config = dict(
    model='image FSQ autoencoder',
    downsampling_factor=8,
    encoder_arch='vit',
    encoder_drop_path=0.1,
    encoder_moe_every=1,
    encoder_expert_mlp_ratio=0.5,
    encoder_slots_per_expert=1,
    levels=5,
    precondition_frequency=32,
    batch_size=64,
)
Rows from block 8 of the encoder of a small image FSQ autoencoder, named by matrix and row number. Rows with one number within an expert belong to one neuron, the router's apart. Each number is 128 + 24 x the weight over its row's rms, rounded and kept within 0 to 255. All counts start at 0.
Before each expert's rows are labels from the 100 images, of 14976, where the router gives the expert most weight on average: "colour at peak" is the nearest of a few named colours to the mean colour under the peak. Only what is clearly more common there than usual is listed. The data: photos of plants, animals and fungi (iNaturalist).
# router: slot weights (encoder.blocks.8.mlp.router.weight, 4x256, trained with AdamW), inputs 0-85
# up: expert up (encoder.blocks.8.mlp.up, 4x128x256), inputs 0-85
# down: expert down (encoder.blocks.8.mlp.down, 4x256x128, transposed), outputs 0-85

# expert 1
colour at peak: black
router.1 [115 148 156 110 154 133 123 119 104 133 111 129 158 182 167 129  90 103  89 150 104 138 127  89 126  76 136 137 143  96 114 117 165 110 107 130 149 129 122 130 131 107 110 128 103 147 134 117 102 109 123 144 143 148 154 135 133 130 150 109 120  74  99 154 129 143  66 148 122 119 108 141 137 126 151  98  91 111  85 119 127  93  91  89 117 100]
up.8 [130  87 154 114 115 149 130 121 117 161 130 114 121 119 132 132 120 163 119  88 166 135 139 160 124 115  94  86 156 160 109 145 123 126 170  73 150 154 148 121 130 129 138 125 143 171  92 139 161 108 178 109 131 107 139 143 179 122 130 105 126 146 123 116 133 121 149 126 132 155 140  76 104 133  93 123 143 115 107 144  98 103 118 186 153 148]
down.8 [131 174 133 105 120 144 105 119 148 146 122 125 141 140 105 121 128 134 160 110  88 131 144 109 144 107 157 135 157 135 128 167 100 110 152 145 117 140 135  97 133 103 135 143 137 135 145 111 136 151 168 162 127 114 143 144 155  84 106 140 147 123  91 126 125 124 129 154 156 103  88 122 137 128 133 116  83 121 114 118 133 121 108 104 141 108]
up.9 [110  93 127 177 136 105 129 108  96  92 135 121 131  60 130 125 111 137  98 134 110 149 141 109  83 120 142 132 118 122 115 111 122 127 132 165  97  79 133 120 136 100 117 108 143 153 133 134 150 108 138 105 122 118 128 108 135 104 126 133 146 163 110 148 129 133  69 158 113 190 123 141 129 114 149 128 144  93 104 152 156 130 102 160 108 138]
down.9 [153 172 105 156 113  73 137 115 178 122 143 125 103 124 172 104 121  86 122 121 114  99 166 112 162  97 131 155 137 121 113 131 142 135 130 157 105 126 142  99 165  93 124 138 131 148 111 130 135 128 114 136 123  94 122  98 127 121 118 145 168 136 107 129 136 144 109 132 156 200 164 148 114 171 151 118 158  70  85 139 135 122 130 136 129 156]
up.10 [140 128 152 140 134 154 112 133 125 132 144 126 104 128 119 110 168 170 163 137 110 139 139 144 122 123 122 115 123 145 146 136 124 138 122 166 146  73 142 117 146 100 135 154 126 161 124  90 109 190 150 131 141 171 128 148 122 123 126 169 137 120 117 115 108 101 155 133 122 141 142 114  82 105 126 140 155 146 122 131 148 142 141 121 120 162]
down.10 [159 152 134 104 123  79  95 129 151 115 155 127 118 144 125  98 145 113 128 109 161  81 144 108 100  97 139 164 137 148 121 132 121 143 116 112 119 149 110 140 103 161 107 136  81 105 109 107 162 108 106 107 158  62  97 127 124 148 160 122 122 127  86 135 148 180 120 126 112 140 126 120 150 147 121 106 125  73  82 156  86 142 160 161 135 141]
up.11 [112 113 142 126 125 126 102 114  78 175 112 105 111 102 143 127 124 168 150  75  54 101 112 139 152  92 103 135 105 138 173 112 155 124 100 147 117  87 146 127 111 143 165 130  91 134  95 137 155 128 116 104 102 139 148 153  95 134 106  85 144 141 140  80 113 106  97 130 189  99 158 132 171 171 135 105  99 114 124 163 131 119 113 159  89 132]
down.11 [152  97 127 141 147 116  94 131 122 173 112  67  82  94 143 102 165 108 113 138 128 147  85 186 109 161 126 104 121 109 153 144 138 165 106 150 139  88 142 149 140 107 122 127  89 126 131 152 121 172 150 113 146 164  95 100 138 118 137 118 138 121 137 159 159 117 157 120 166  95 127  93 143 159 117 131  81 128 154 123 115 147  89 130 163 131]
up.12 [116 150 140  97 159 101 167 177  94 155 140 131 103 120 122 164 184 137 119 143  96 139 119 107 110 109 172 136 121 113 110 101  91 145 141 152  82 140 139 104 161 127 101 132 135 136 149 149 111 141 149 117 110 157 120 130 121 114 108 125 112 145 158 139  95 108 145 100  90 144 143 107  88 105 112 181 123 127 184 134 156 154  97 145 127 159]
down.12 [116 174 128 144 134 149 102 145 128 138 175 137 153 111  91 136 100  93 117 120 135 141 124 138  70 107  84 153 147 102 101  91 174 118 151 137 117 180 163 160 156 152 136 111  95 147  96 150 155 148 112 113 127 109 139 119 126 115 121 126 146 154 107 156 110 145 157  99 106  98 105 189 185  95 129 194 149  90 140 140 118 114 112 160 117 128]
up.13 [163 118  94 131 102 123 130  93 171 143 124 109  97  75 119 134 105 129 171 154 121 154 134 114 167 159 116 114 128 142 136 110 177 104 143 129 123 140  98 153 124  94 130 140 111 116 129 113 129 135 118 144 154 164 136 167 109 158 119 137 101 201 154  93 176 111 117 125 100 109 141 124 155 167  90 184 142 114 143 147 124 114 123 116 129 137]
down.13 [140 121 121 135  77 174 101 138 113  93 132 142 142 143 135 149 141 116 122 127 135 132 114 125  99  95 172 130 129 183 142 139 106 111  83 124 112 154 126 115 122  86 145 128 108 154 127  89 124 127 182 130 156 130 137 160 177 128 164 132 146 119 116  81 123 168 146 132 164  87 184 128 116  98 117 129 136 104 137 123 114 121 142 164 121  94]
up.14 [ 84 110 119 127 109 120 104 121 160 128 123 133 122 122 140 188 157 163 151 141  70 121 174 146 144 128  91 125 114 148 118 149 144 145 122 127 111 156 134 153  78 104 151  79 115 103  99 163 137 144 101 140 136 122 120 104 128 133 142  90 133 147 141 147 131 116 132 128 104 111  81 103 114 154 161 152 153 124 143 148 139 121 143 152 113 190]
down.14 [167  98 160 100 128 148 101 167  77 152 118 124 173 116 104 152 107 116 134 117 140 122 126 148 120  79 220 126 136  93 133 131 119 127 121 148 120 114 133 145 157 142 124 102 102 110 154 155 115 122 129 160 112 130 111 126 113 104 112 142 151 126  92 142 158 127 140 178 116 113 160 129 177 140 116 141 118 129 136 145 125 146 147 169 111 124]
up.15 [137 162  67 173 102 117 128 111 112  86 152 128 138 132 130 127 146 102 181 107 176 181 142 152 112 188 114  98 107 145 155 133 140 115 129 100 117 141 144 137 139 153 137 148 134 115 103  85 142 167 112 101 146  91 131 130 125 174  66 117 129 151 126 134 112 172 130 107 107 126 129 155 148 122 146 134 135 136  92 145 155  98 113 157  92 112]
down.15 [115 145 135 117 126 121  93  60  85 133 112 115 132 161 181 151 151 119 156 111  83 106 135 113 139 121 119 158 149 155 110 146 169 133 129 131 119 156 105 131  96 160 130 119 103 137 119 144 133 113 125 151 128 137 126 127  90 128 167 119 150 124 140  91 118 133 109 171 112  90 103 147 132 159 116  76 152 107 114  92 142 143 104 117 136 160]
up.16 [140 120 161 140 153 134 164 104  99 182  73 134  81 137 127 177 179 133 145 157  76 119 172 125 170  59 129 106 170 109  98 154  91 117 119  94 149 116  96 136 126 161 117 140 123 105 105 130 140 114 139 129 138  85 111 147 131 151 114 132 108 145 167 133  93 101 149 111 148 155 139 138 131 198 138 153 131 123  96 112  79 141 157 179 129 154]
down.16 [159  92 154 126 138 125 142 154 142 217 107 113 137 103  91  74 152 139  84 105 153  93 123 158 116 178 129 171 132  93  95 102 129 146 141 174 132  84 196 120 123 123 101 129  99 123 138 138 124 147 107 115 133 119 117 121 110  92 113 131 135 143 104 167 141 140 107 149 116 168 136  79 165 136 142 153 138 128 124  66 126 142 134 184 139 120]

# expert 0
colour at peak: white
router.0 [128 142 130 105  96 114 118 126 117 116 147 113  82 125 180 143 156  87 107  96 106  96 143 112 121 116 204 155 135 134 111 136 128 104 138 128 158 137 152  75 137  81 131 104 146  68 162 112  86 109 117 127 138 128 127  78 159 128 164 132 124 114 107 164 131 113  78 118 162 157 121 136 175 175 155  97 139 124 126 150 130 119 128 125 123 135]
up.8 [151 109 154 143  63 138 144 115 146 113 134 153 156 108 156 132 132 189 124 159 142 122 131 166 141 127 136 140 121 129 105 152 126 153 116 104 102 145 169  87 114 163 109 132 126 100 109 101 127 146 118 134 126 169 153 162 111 157 111 119 169 146 155 166 139  73  88 122 121 115 106  83 147 103 135 131 101 131 129 142 137 109 112 121 111 146]
down.8 [140 133  94 161 125 141 111 127 139 138 160 120 134 120 112 146  81 154 133 119 107 162 129  89 176 144 104 165  66 119 122 133 152 162 123 132 113  99  79 135 131 128 142 143 131 142 132  99 115 126  41 119 157 119 160 144 109  95  91  99 144 181  81 149 141 131 129 131 123 116 110 162 133 129 123 147 129 114 123 125 142  80 148 107 106 155]
up.9 [135  69 146 179 122 146 171 143 115 159 157 134 139 122 116 162 130 160 158 131 106 120 158  85 154 125 106 107  93 144 118 107 147 126 116 134 160 116 160 146 122 157 142  84 132 134 113 113 116 170  64 173 136 149 188 146  73 140 117 121 115 119  99 123  91 110 122 115  94 132 111  85 152 184 156 108 152 119 130 152 137 152 106 153  78 146]
down.9 [107 153 157 139 104 114 134 182 168  84 131 116 135 133 113 149 103 131 114 148 128 143 126 114 123 106 138 126 151  96 149 162 164 128 120 137 140 164 105  99 154 121 153 100 136 145 117 132  94  80 111 106 139  90 129 164 154 149 148 145 102 122 109  97 160 122 137 100  81 142 112 141 115 104 191 150 161 179 110  79 143 128 103 135 135 108]
up.10 [132 136 123 125 127 154 121 130 110 113 123 102 167 121  80 104 150 184 151 151 102 149 138 132 135 123  80 105 138  85 107 121 147 147 158 118  64 177  89 187 131 152 126 105 115 121 145 129 101 148 128 127 130 130 134 143  88 125  85 150 129 144 117 129 127 117 144 106  99  85 146 162 153  83 117 167 142 134 155 123 144  93 150 137 137 130]
down.10 [130 119 117  98 136 128 121 103  93 142  97 122 117 102 145 163 109 123  99  99 115 121 130 129 135 119 170 142 113 145 166 160 116 141 156 155 153 134 110  84 131 173 115 125 115 160 112 114 141 129  87 164 107  92 114 129 145 135 199  99 161 151 140 102 121 139 174 109 150 109 121 117 174 128 110  84 127  87  97 132 113 124 120 129 122  87]
up.11 [150 111 103 153 135 188 121 117 125 144 143 163 171 153  95 122 135 131 135 151 103 108 125 153 133 100 112 153 116 126 141 143 100 133 150 120 114 122 129 143 146 106 163 115 106 139 141 132 173 132 112 117 129 148  61 120 105  95 170 139 143 182  69 172 156 125 122 184 108 132 123  92  61 163 107 128 117 131 125  81 128 127 147 140 148 146]
down.11 [125 119 125 102 152 130 116 149 107 165 100  73 100 152 125 157  83 109 123 142 121 118 116 138 111 112 143 135 165  99 146  70 136 123 148 155 164 111 142 139 115 140  99 149 118  83 154 163  96 146 100 131 155 104 124 148 115 118 117 127 126  95 147 144 152 107 121 131 142 129 174 153 138 108 109 131 141 108 134 140 113 109 156 114 120 123]
up.12 [141 125 169 111 150 124 169 164 133 133 148 115 129 176  90 123 124 137 116 129 137 134 128 153 121 114 120 103  96 138 130 120 109 141 139 113 101 138 162 119 121 156  96 135 138 151 156  94 154 109 106 105 161 138 128 162 151 146 100 114  77 104 124 156 151 130 141 143 131 107 104 107 139 164 153 126 155 116 158 125 181 125 146 118 106 122]
down.12 [127 155 112 138 113 124  96  93 159 114 116 126  71  84 107 135 157 171 148 122 110 127 118 154 121 132 171 136 126 118 121 112 145 175 102 148 124 166  94 114 124 126 104  95 123 154 130  98 129 106 145 116  68 132 141 117 135 119 134 165 135 122 128  96 170 131 145 129 134 149 132 141  99 114 100 134  69 109 137 118 132 136 128 131 155 156]
up.13 [156 118 140 125 151  93 121  79  74 121 132 143 130 141 146 172 121  84 106 166 123 121 110 133 118 118 138 189 108 163 160 117 103 142 128  94 123 176 125 106 122 153 122 175 136 159 135 124 138 117 142 121 117 148 129  91 130 110 116 144 129 108 135 145 129 137 145 129 125 126 100 155 134 159 140 120 139 134 152 145  94 113 123 117 118 135]
down.13 [128 108  95 130  73 200 156 118 132 140 118 149 135 139 128  84 147 118 130 126  96 113 130 108 102  93 132 150 138 109 102  74 114 134 184 123 128  94 129 142 147 114 118 131 104 122 137 117 130 130 149 112  98 144 147 150 123  88 148 137 143 115 150 168 107 104  96 117 114 156 132  72 142 112 121 142 141 141 174 105  60 114  89 127 109 127]
up.14 [ 78  75 126 147 133 106 124 162 155 125 112 148 148 146 103 115  87 167 163 117 141  68 134 172  60 113 133 146 169 121 155 124  91 132 100  99 171 115  88 133 135 118 115 122 132 137 154 115 102 137 137  96 159 127 119 141 180 129 115 159 113 157 128 165 126 123 130 109 109 118 146  82 134 126 118  82  96 107 138 139 119 123  92 116 121 120]
down.14 [135 136 146 111 158 147 108 142  77 103  91  90 164 108  91 135 106 116  87 106 136 141 151 114 156 139 144 136 113 115 131  69 133 155 120 151 119 144 108 125 122 106 128  73 123 102 119 133 121  88  92  96 131 127 123 129 138 167 161 123 102 116 102 128 129 149 154 138 153  92 140 107 149 139 109  76 138 181 115 152 145 120 154 156 154  82]
up.15 [116  91 149 113 108 136 139 116 127  86 149 141 137 134 117 127 110 171  96 102 185 118 123 184 118 105 115 113 146 163  66 105 143 132 141 134 114 175  79 168 122 118 142 138 145 163 124 141 138 107 122 111  98 149  98 115 118 148 145 130 138  94 156 144 144 156 100  99 120 104 132 116 160 134 116 140 113 122 151 182 143 153 106 141 131 141]
down.15 [167 165 123  72 143 116 110 111 115  95 160 110  79 115 173 154 156  92 146 129 122 118 110 104 115 156 133  95 127 123 117 108 127  70 137 126 145 170 122 104 147  89 154 132  99 113 108 146 116 133 144 135 144 111  99  90 155 165 111 150 155 125  97  96 143 154 135 123 122 117 174 144 166 135 163 127 125 136 113 152 105 144 169 104 160 111]
up.16 [ 99  71 154 111 141 137 140 100 115 131  97 117 123 132 150 129 117 135 150 133 119 111 155  81 124 106 139  86 130  93 102 161 142 110 143 140 125 151 121 136 147 172 128 105 106 168 128  96 117 104 126 145  99 118  90 122 134 119 118 140 131 146 152  77 158 122 108  98 127 108 131  70 129  84 168 119 109 173 132 145 132 147 114 182 133 121]
down.16 [128  87 114 120 104 119 118 150 186 114 127 148 131 124 135 113 122 163 119 107  98 140 159 150 183 140 165 137 121  86 113  67 161 108  92 150 130 100 126 153 137 101  83  93 190 132 128 107 149 149 111 151 138 172 143 142 139 107 126 117 123 119  90 129 142 102  99  98 102 130 116  90 151 133 148  86 140 139 126 122 172 152 125 135 108  81]

# expert 3
colour at peak: green
router.3 [134 119 141 148 156 152 166  97 110 117 135 208 119 148 126 133 121 151 111 147 116 175  89 140 159 104 163 179  93 100 149 131 147 134 120 111  61 115 132 135 135 136 149 126 146 125 106 114 136 150  95 132 142 115 163 175 126  99 102 176  93 144 125 138 129 109 143 109 105 140 126 113  79 144 112 130 164 123  69 111 111 130 138 139 123 158]
up.8 [135 147 163 140 116 151 141 155  85 119 133 105 109 107 168 122 147 152 142 151 171 131 138 146  59 123 132 100  98 139 151  95  97 115 130 139 122 167 105 141 114 111 135 146 142 147 130 130 126 111 123  89 120 126 129 166 120 154 111  98 127 101 144 146 132 150 120  76 127  76 192 114  88 136 125 141 129 124 145 159 157 147 164 130 113 119]
down.8 [144 124 125 132 151 147 103 131 189 104 128 124 157 135 124 140 142 103 118 124 113 160  97 128 184 120 151 149 104 106 122 139 157 118 166 116 108 158 124 149 130 137 136  95 139 178 120 114 150 181 134 147  99 142 138 171 156 105 137 159 163 157 143 114 120 136 148 156 132 175 136 135 156 113 100 135 151 157 109 119 124 119  97 142 125 107]
up.9 [115 158 128 113 140 108 109  99 120 139 121 144 122  95 143  91 139 116  72 162 130 145 157 130 162 163 114 159 134 124 140 139 100  93 120 116 118 193 124 144 159 140 132  79  99 112 147 138 121 158 173 171 132 105 132 141 139 117 122 131  87 117 113 124  95 136  79 111 151 132 102 107 128 134 130 161 162 107 118  89 171 156 112 142 131 119]
down.9 [170 137 108 126 113 120 139  97  70 138 100 128 119 149 143  80 141 109 136 119 111 114 162  73 134 161 143 147 118 108 109 148 124 135 171 128 156 131 148 137  97 147 155 145 111 103 129 154 161 151 166 121 138 162 155 111 102 147 118 122 117 117 140 110 144 191 119 136 122  91 134 135 141 102 149 118 112 135 141 126 101 119  87  95 114 183]
up.10 [131 159 156 119 162 119 117 139 141 126 126  96  89 105 115 127 111 105 121 140  99 115 129  88 105 141 111 149 133  79 130 112 111  97 151 119 147 129 133 129 129 142  95 150 125 109 111 126 104  92 142 161 113 124  87 113 157 103 161 120 118  81 104 104 137 152 130  99 159 102 106 162 129  98 122 137 183 126 121 132 114  81 110 107 134 147]
down.10 [144  46 142  89 133 106 131 144 113 170  80 109 142 122 114 116 152  98 106 170 144 144 137 146 125 103 112 148 150 150 126 169 154  88 174 134 139  62 163 145 146  97 118 156 114 107  89 156  79 136 144 112  99 140 168 118 159 136 125 151 133 111 146 137  91  90 189 115 143 127 127 109  82 115 119 111 127 118 118  90 131 142 113 128 114 134]
up.11 [137 153 106  77 161 145 138 121 135  88 120 152 127 124 142 131 149 111  89 149 146 149 141 116 130  90 130 114  75 115 157 120 186 120 127 157  95 104 146 126  74 144 126  90 110 135 136 153 119 134 127 139 130 143 174 123 128 126 158 107 151  84 149  89  99 131 110 141 128 117 103  98 128 138 178 139 104 122 121 143 136 114  93 135 131  85]
down.11 [155 134  84 109 111  94  99 147 104  95  98 143 116 109 146 106 101 106 113 117 139 114 126  95 150 154  98 112 161 131 155 159 134 131 129  97 104 167 106 113 115  90 158 107 140 108 134 135 159 127 104 146 115 166 184 122 143 103 109 101 112 150 122 146 143 164 110 120 134 111 199 131 174 121 105 122 120 114 107 125 136  95 173 144 138  89]
up.12 [ 92  95 106 125 117 137 152 149 122 148 100 111 156 145 145 122 156 143 149 125 144  99 147 142  95 119 151 135 107 143 127 142 142 125 156 137 133 136 113  73 146 107 108 147 136  95 119 116 156 157 158  56 116  65  86 112 146 178 105 156 144 113 109 100 130 129 170 107 115 154 108  90 121 165 156 144 155 161 156 150 120 144 127 137 122 104]
down.12 [115 112 162 135 148 139 124  86 142 177 133 120 129 128 103 129 140 142 176 137 109 139 129 118 120 130  86 133 142 147 143 120 146  99 114 121 140  91 126 172  88 117 163 114 125  88 124 146 125 153 110 148 106 121 116 114 118 126 125 157  79 101 127 122 107 122 137  89 122 149 117 109 118 110 168 137 129 130 113  98 130  76 135 124 151 154]
up.13 [147 124 135 119  96  95 129 117 122 147 114 119 120 116 134 119 120 143  95 117 122 149 121 168 147 133  89 110 122  85 147 126 121 151 111 149 135 121 170  88 154 153 105  87 102 135 163 145 162 151 114 123 180  87 113 137  79 169 119 100 163 115 109 116 118 142 177 104 124 124 124 131  83 106 147 123 148 176 122 127 167 108 102 116 107 120]
down.13 [162 101 146 106 109 143 124  90 154 174 117  71 134 108 116 148  93 122 119 162 105 113 149 157 164 133 110  86 143  90  90 165  77 104 156 146 148  93 112  54 145 103 158  85 136 130 112 109 103 131 160 142 114 151  98 104 152 159 143 130 103 166 161 160 135 132 108 116 144  96 142 131 120 139 138 116 161 166 133 186 126 175 108 143 133 148]
up.14 [166 150 135 100 113 111 149 108 109 125 169 110 114 132 144 125 125 110 139 171 102  98 132 104 164 136 152 123  97 148 106 116 160 116 118 133 152 160 111 115 150 120 174  75  99 171  90 115  98 148 132 129 108 153 136  92 139 135 143 110 116 150 119 143  89 115 139  80 108 130 124 159 123 114 110 117  64 130 124 174 128 136 149 121 133 161]
down.14 [116 107 112  77 110  99 146 170 107 186  91 185 149 130 124 139 139 109 129 120 104 143 138 114 116  95 129 144 116 129  84 140  86  76 140  96 137 167 126 134 139 157 114  91 109 161 128 146 150 130 205 156 157 113 116 122 122 130  83 148 119 134 143 148 138 143 115 149 153 142 101 124 112 116 138 145 146 126 105 137 119 116 135 164 122 135]
up.15 [139 147  89 105 164 136 130 134  87 123 130 116 104 164 152 136 136 144 113  84 104 112 145 128 146 134 138 140 122 117 142 109 123 148 104 125 145 119 173  95 111 148 185 161 121 130 123 162 146 156 132 114 115 138 153 103 136  61 130 143  91 114 142 106 122 136 121 169 126 154 104 123 134 188 139 200 123 130 116 116 153 154 164  84 141 130]
down.15 [111 138 129 112 123 135 105 104 149  86 128 130 138 128  98 141 194 147 145 146 100 101 103 126 161 116  99 194 144 174 126 120 131  97 163 127 157 130 136  91  51 105 129 100 118 109 136 135 127 120  98  88 145  88 126 106  94 123 119 117 145  72  92 120 164 123 100 127 124 188  95 122 114 133 135  95  84 127 192  81 134  99 126  85 156 125]
up.16 [ 63 113 144 115 142 119 144 133 106 141 127 102 122 182 110 129 119 118 124 122 137 167 121 114 175 128  84 117  81  94 106 128 125 157 106 121 137 149 114 164 144 171 173 123 121 147 150 132 179 107 126 106 103 140 127 133 135 112 139 147 124 141  91 120 154 142 134 152 181 148 129 136 100 133 135 158 130 119  72 153 121 152 141  84 147 163]
down.16 [121 135 122 152 119 121 128 124 105 155  96  90 117  98  81 101 178 118 146 155 140 104 103 139  99 104 135  83 149 148 153 144 154 136 107 136 169  79 139  86 103 146  95 148 117 145 103 131 109 126 147 178  89 114 132  90 179 146 106 114 118 158 139 137  75 127 150 131 158 126 116 158 142 174 122 155 110 127  92 135 110 121 110 140 152 119]

# expert 2
colour at peak: grey
router.2 [130 132 142 129  74 170 152 108 118 125 147 115 152 116 108 151 138 110 164 151 125 142 150 152  98 131 122 151 154 145 130 133 171 109 146 131 137 185  87 148 120 112 105 138 131 127 105 109 128 144  75  94 116 123 157 135  65 148 131 112 114 186 128 113 148 107 122 120  70 105 139 169 120 128 126 139 134 149 157 161 134 137 161 129 141 140]
up.8 [141 113 131 118 142 138 125 151 117 134 100 116  76 149 133 146  97 123 134  91 105 126 121 115 107  95 160 139 127 131 169 121 115  85 136 150 158 124 100 149  90 117 106 148 126 101 135 147 127 159 149 137  95 143 133 114 160 170 166 123 148 123 138 149 167 173 173  69  99 150 129 135 114 123 141 114 107 112 108 177 139 108 117 146 115 117]
down.8 [132 138 107 124 170 127 146  99 130 149 168 130 142  83 126 125 128 145  90 140 125 131  96 141  65 123 142 134 164 123 107 124 153 135  82 167  97  96 110 129 154  90 148 147 102 109  44 151 136 111 112 124 133 146 143 134 117 101 136 125  95 133 136 127 112 106  81 132 155 158 133 154 158 168 105 136 137 131 121  87 143 139 124 124 143 108]
up.9 [132 160  98 141 169 137 107 140  97 102  66 135 138 129 140 142 150 133 151 152 106 163 122 116 151 107 156 152 108 120 106 124 132 132 152 120 129 123 125 167 144 136 114 160 111 141 138 175 169 126 127 127 102 134 120  90 138 104 110 163 117 114 146 131 159 150 121 143 126 163 132 151 161 138 151 127  97 143 116 156 172 154 117 135 109 132]
down.9 [ 99 119 130 106 119 134 114 107 180 192 130 133 116 148 161  86 110  99 149 133 127 165 145 131 174 137  81 143 108  96 123 140 116 148 119 106 159 174 144 110 126 118 126 103 110 111 140  75 158 170 148 115 144 120 126 131  81 113 157 120 103 124 114 154 129 112 139 140 122 110 144 129  98 115 123 134 147 151 162 104 123 128 142 115 130 128]
up.10 [157 124 166 136 160 108 117 133 115 132 127 120 104 102 140 110 102 153 121  93 114 115 164 147 115 109 140  92  92 117  85 152 154 160 104 115 119 103 110  98 181 143  99 126 158 149  95 131 179 162 144  93 138 139 123  77 114 109 137 134 104 108 150 109 121 138 144 165 154 116 169  93  72 114 128 161 111 150 101 154 152 118 124 128 148 148]
down.10 [114 130 136 139 107 158 132 111 129 116 107 141 126 116  80 148 153 110 143 124 140 155 110 121 137 169  94 150 137 114 126  80  99  98 135 125 117 128 171 145  86 141 163 141 149 113 144 124  95  85 134 137  95 131 152 158 133 165 127  95 124 193 130 124 124 129 106 107 154 132 103 163 156 115 168 131 143  97 107 107 151 118  99 149  78  98]
up.11 [119 137 147 125 111 115 108 147 127 142 132 172 128  96 139 126 129 113 158 107 134 142 152 135 152 138 161 174 147 159 125 106 113 132 133 166 102 174 128 134 109 157 150 135 131 117 108 139 107 131 101 157 168 118 123 163 113 111 112 123  60 161  89  94 149 112 125 114 129 118 127 146 165 157 143 115 171 101 183  95 132 106  90 103 117 153]
down.11 [111 119 137 126 109 178 135 126 142 121 148 108 153 143 110 114 149 170  85 127 141 118  85 113 138 135 119  96 107 107 103 156 174 133 120 105 180  91 129  62 143  98 107 113 118 123 161 142 127 179 121  97 121 109 119 104 130 112 142 137 179 114 146 144 123 135 152 107 141 135 122 104  79 107 108 140  94 169  73 139 131 155 143 116 123 102]
up.12 [105 118 117 129 136 116 148 125 136 158  90 150 154 114 111 130 131 168 119 117 134 150 135 116 130 171 103 139 136 140 147 151 132 144 100 145 121 135 114  77 110 156 111  93  94 115 126 162 136 131 123 143 142  95 107 117  99 133 144  95 141 144 105 120 121 163  90 134 141 147 107 106 129 147  74 125  85 165 105 135 146 118 118 124 136 117]
down.12 [127 136 103 137 153 120  98 118 179 131 132 167 126 118 127 115 115 111 144 100 146 143 116 115 110 152 110 125 130  87  85 137 100 145 141 156 100  97 135 116 145 142 111 100 157 166 140 117 155 131 114 130 159 158 147 146 110 151 105 111 105 143 107 158 145 141  93 153 123  95 136 115 141 119 164 114 203 100 182 150 107 108 116 159 136 154]
up.13 [ 80 131 153 124 164 125 127 163 145 125 150 150 151 152 119 188 112 142 120 135 146 124 140 132 113 126  85 119 144 126  75 139 128 120  95 159 110 114 116 143  93 126  86 164 137 135 141 140 113 143 133 122 107 148 152 165  98  73 103 145  98  98 143 157 122  88 137 111 139 147 144 132 135 124 123 144 130 145 137 123 162 137 143 103 124 169]
down.13 [128 172 124 130 134 159 110  77 112 125 122 124 101 136 123 103 129 105 147 117 115 160  90 133 142 138 163 148 128 119 172 149 157 160 139  94 189 171 111 137 148 125 130  86 138 135  72 112 147 107 144 143 115 126 128  81 141 137 116 121 168 158 104 136 125 167 148 125 156 128 132 198 122 116 108 109 105 100 134 122  98 129 119 148 123  87]
up.14 [109 145 138 108 151 110 134 180 124 106 131 150 124 133 124 113 117 153 140 119 135 123 135 101 121 127 130  90 124 123 127 157 112 125 138 134 164 189 114 112 106  65 118 114 130 151 138 157 114 133 138 165 111 117 107 120 117 105 117 102 127  91 121 165 163 134  91 105 150 174  79 192  53  98 117 145 146 108 128 102 137 112 175  84 143 138]
down.14 [155 110 147 147 155 150 172  81 150 115 102 145 121 101 157 157 138 104  90 122 121 109 120 113 142 156 100 169  90 150 108 156  86 124 139  99 124 130 128 132 111 150 139 128 140 133 133 171 172 110 153 138 120  98 126 113 122 107 143 131 116 123 127 151 132 117 138 123 146 135  98 130 140 109 128 156 144 157 116 112  90 163 117 119 147 158]
up.15 [121 137 162 131  90 162 149 172 113 150 134 119 148 161  93 132 142 142 110 176 126 135 129  75  73 132 129 130 123  83 112 104 153 133 138 140 112 156 136 166  99 126 108 131 104 102 138 153 142 121 156 129  95 147  89  77 135 129 133 151 139 146 123 134 137  79 128 124 126 123 118 128 165 136 137 116 120 125 113 106 123 147 161 138 150 147]
down.15 [133 177 131  88 160  90 121  84 133  88 120 138  83 129 155 142 106 139 109  80 168 162 107 143 132 127 108 134 146 199  99 118 131 120 109 151 149 183  75 127 138 172 139 114 144  98 107 134  81 134 123 104 111 104 159 158 144 145 128 104 155 107 107  83 112 164  95 139 153 144 113 120 127 135 109 112 151 121 143 135  97 124  98 128 133 100]
up.16 [137 127  82 112 136 127  97 132 146 138 172 141 139 130 126 134 134 160 136 143 154 118 118 136 146 127  87 105 113 119 110 148 115  52 127 131 125 153 120 159 119 148 156 134 135 106  86 136 133 163 144 120 159 107 141 105 155 114 112 104 201 128 123 123 134 104 120 137 108 120 116 124 134 119 143 103 131 114  64 161 153 132 160 155 115 128]
down.16 [ 84 136 153 159 120 108 160 144 138 142  88  98 169 131 106 116 147  96 132 134 139 112 140 111  98  95 177 156 152 140 140 168 162 156 133 146 123 106 180 137 142 123  95 125 109 112  75 133 144 120 125 143 142 165 100 110 119 132 129 139  92 148 116 131 107 128 162 151  98 140 156 149 126 108  89 167 120 142 157 114  92 110 117 139 183 134]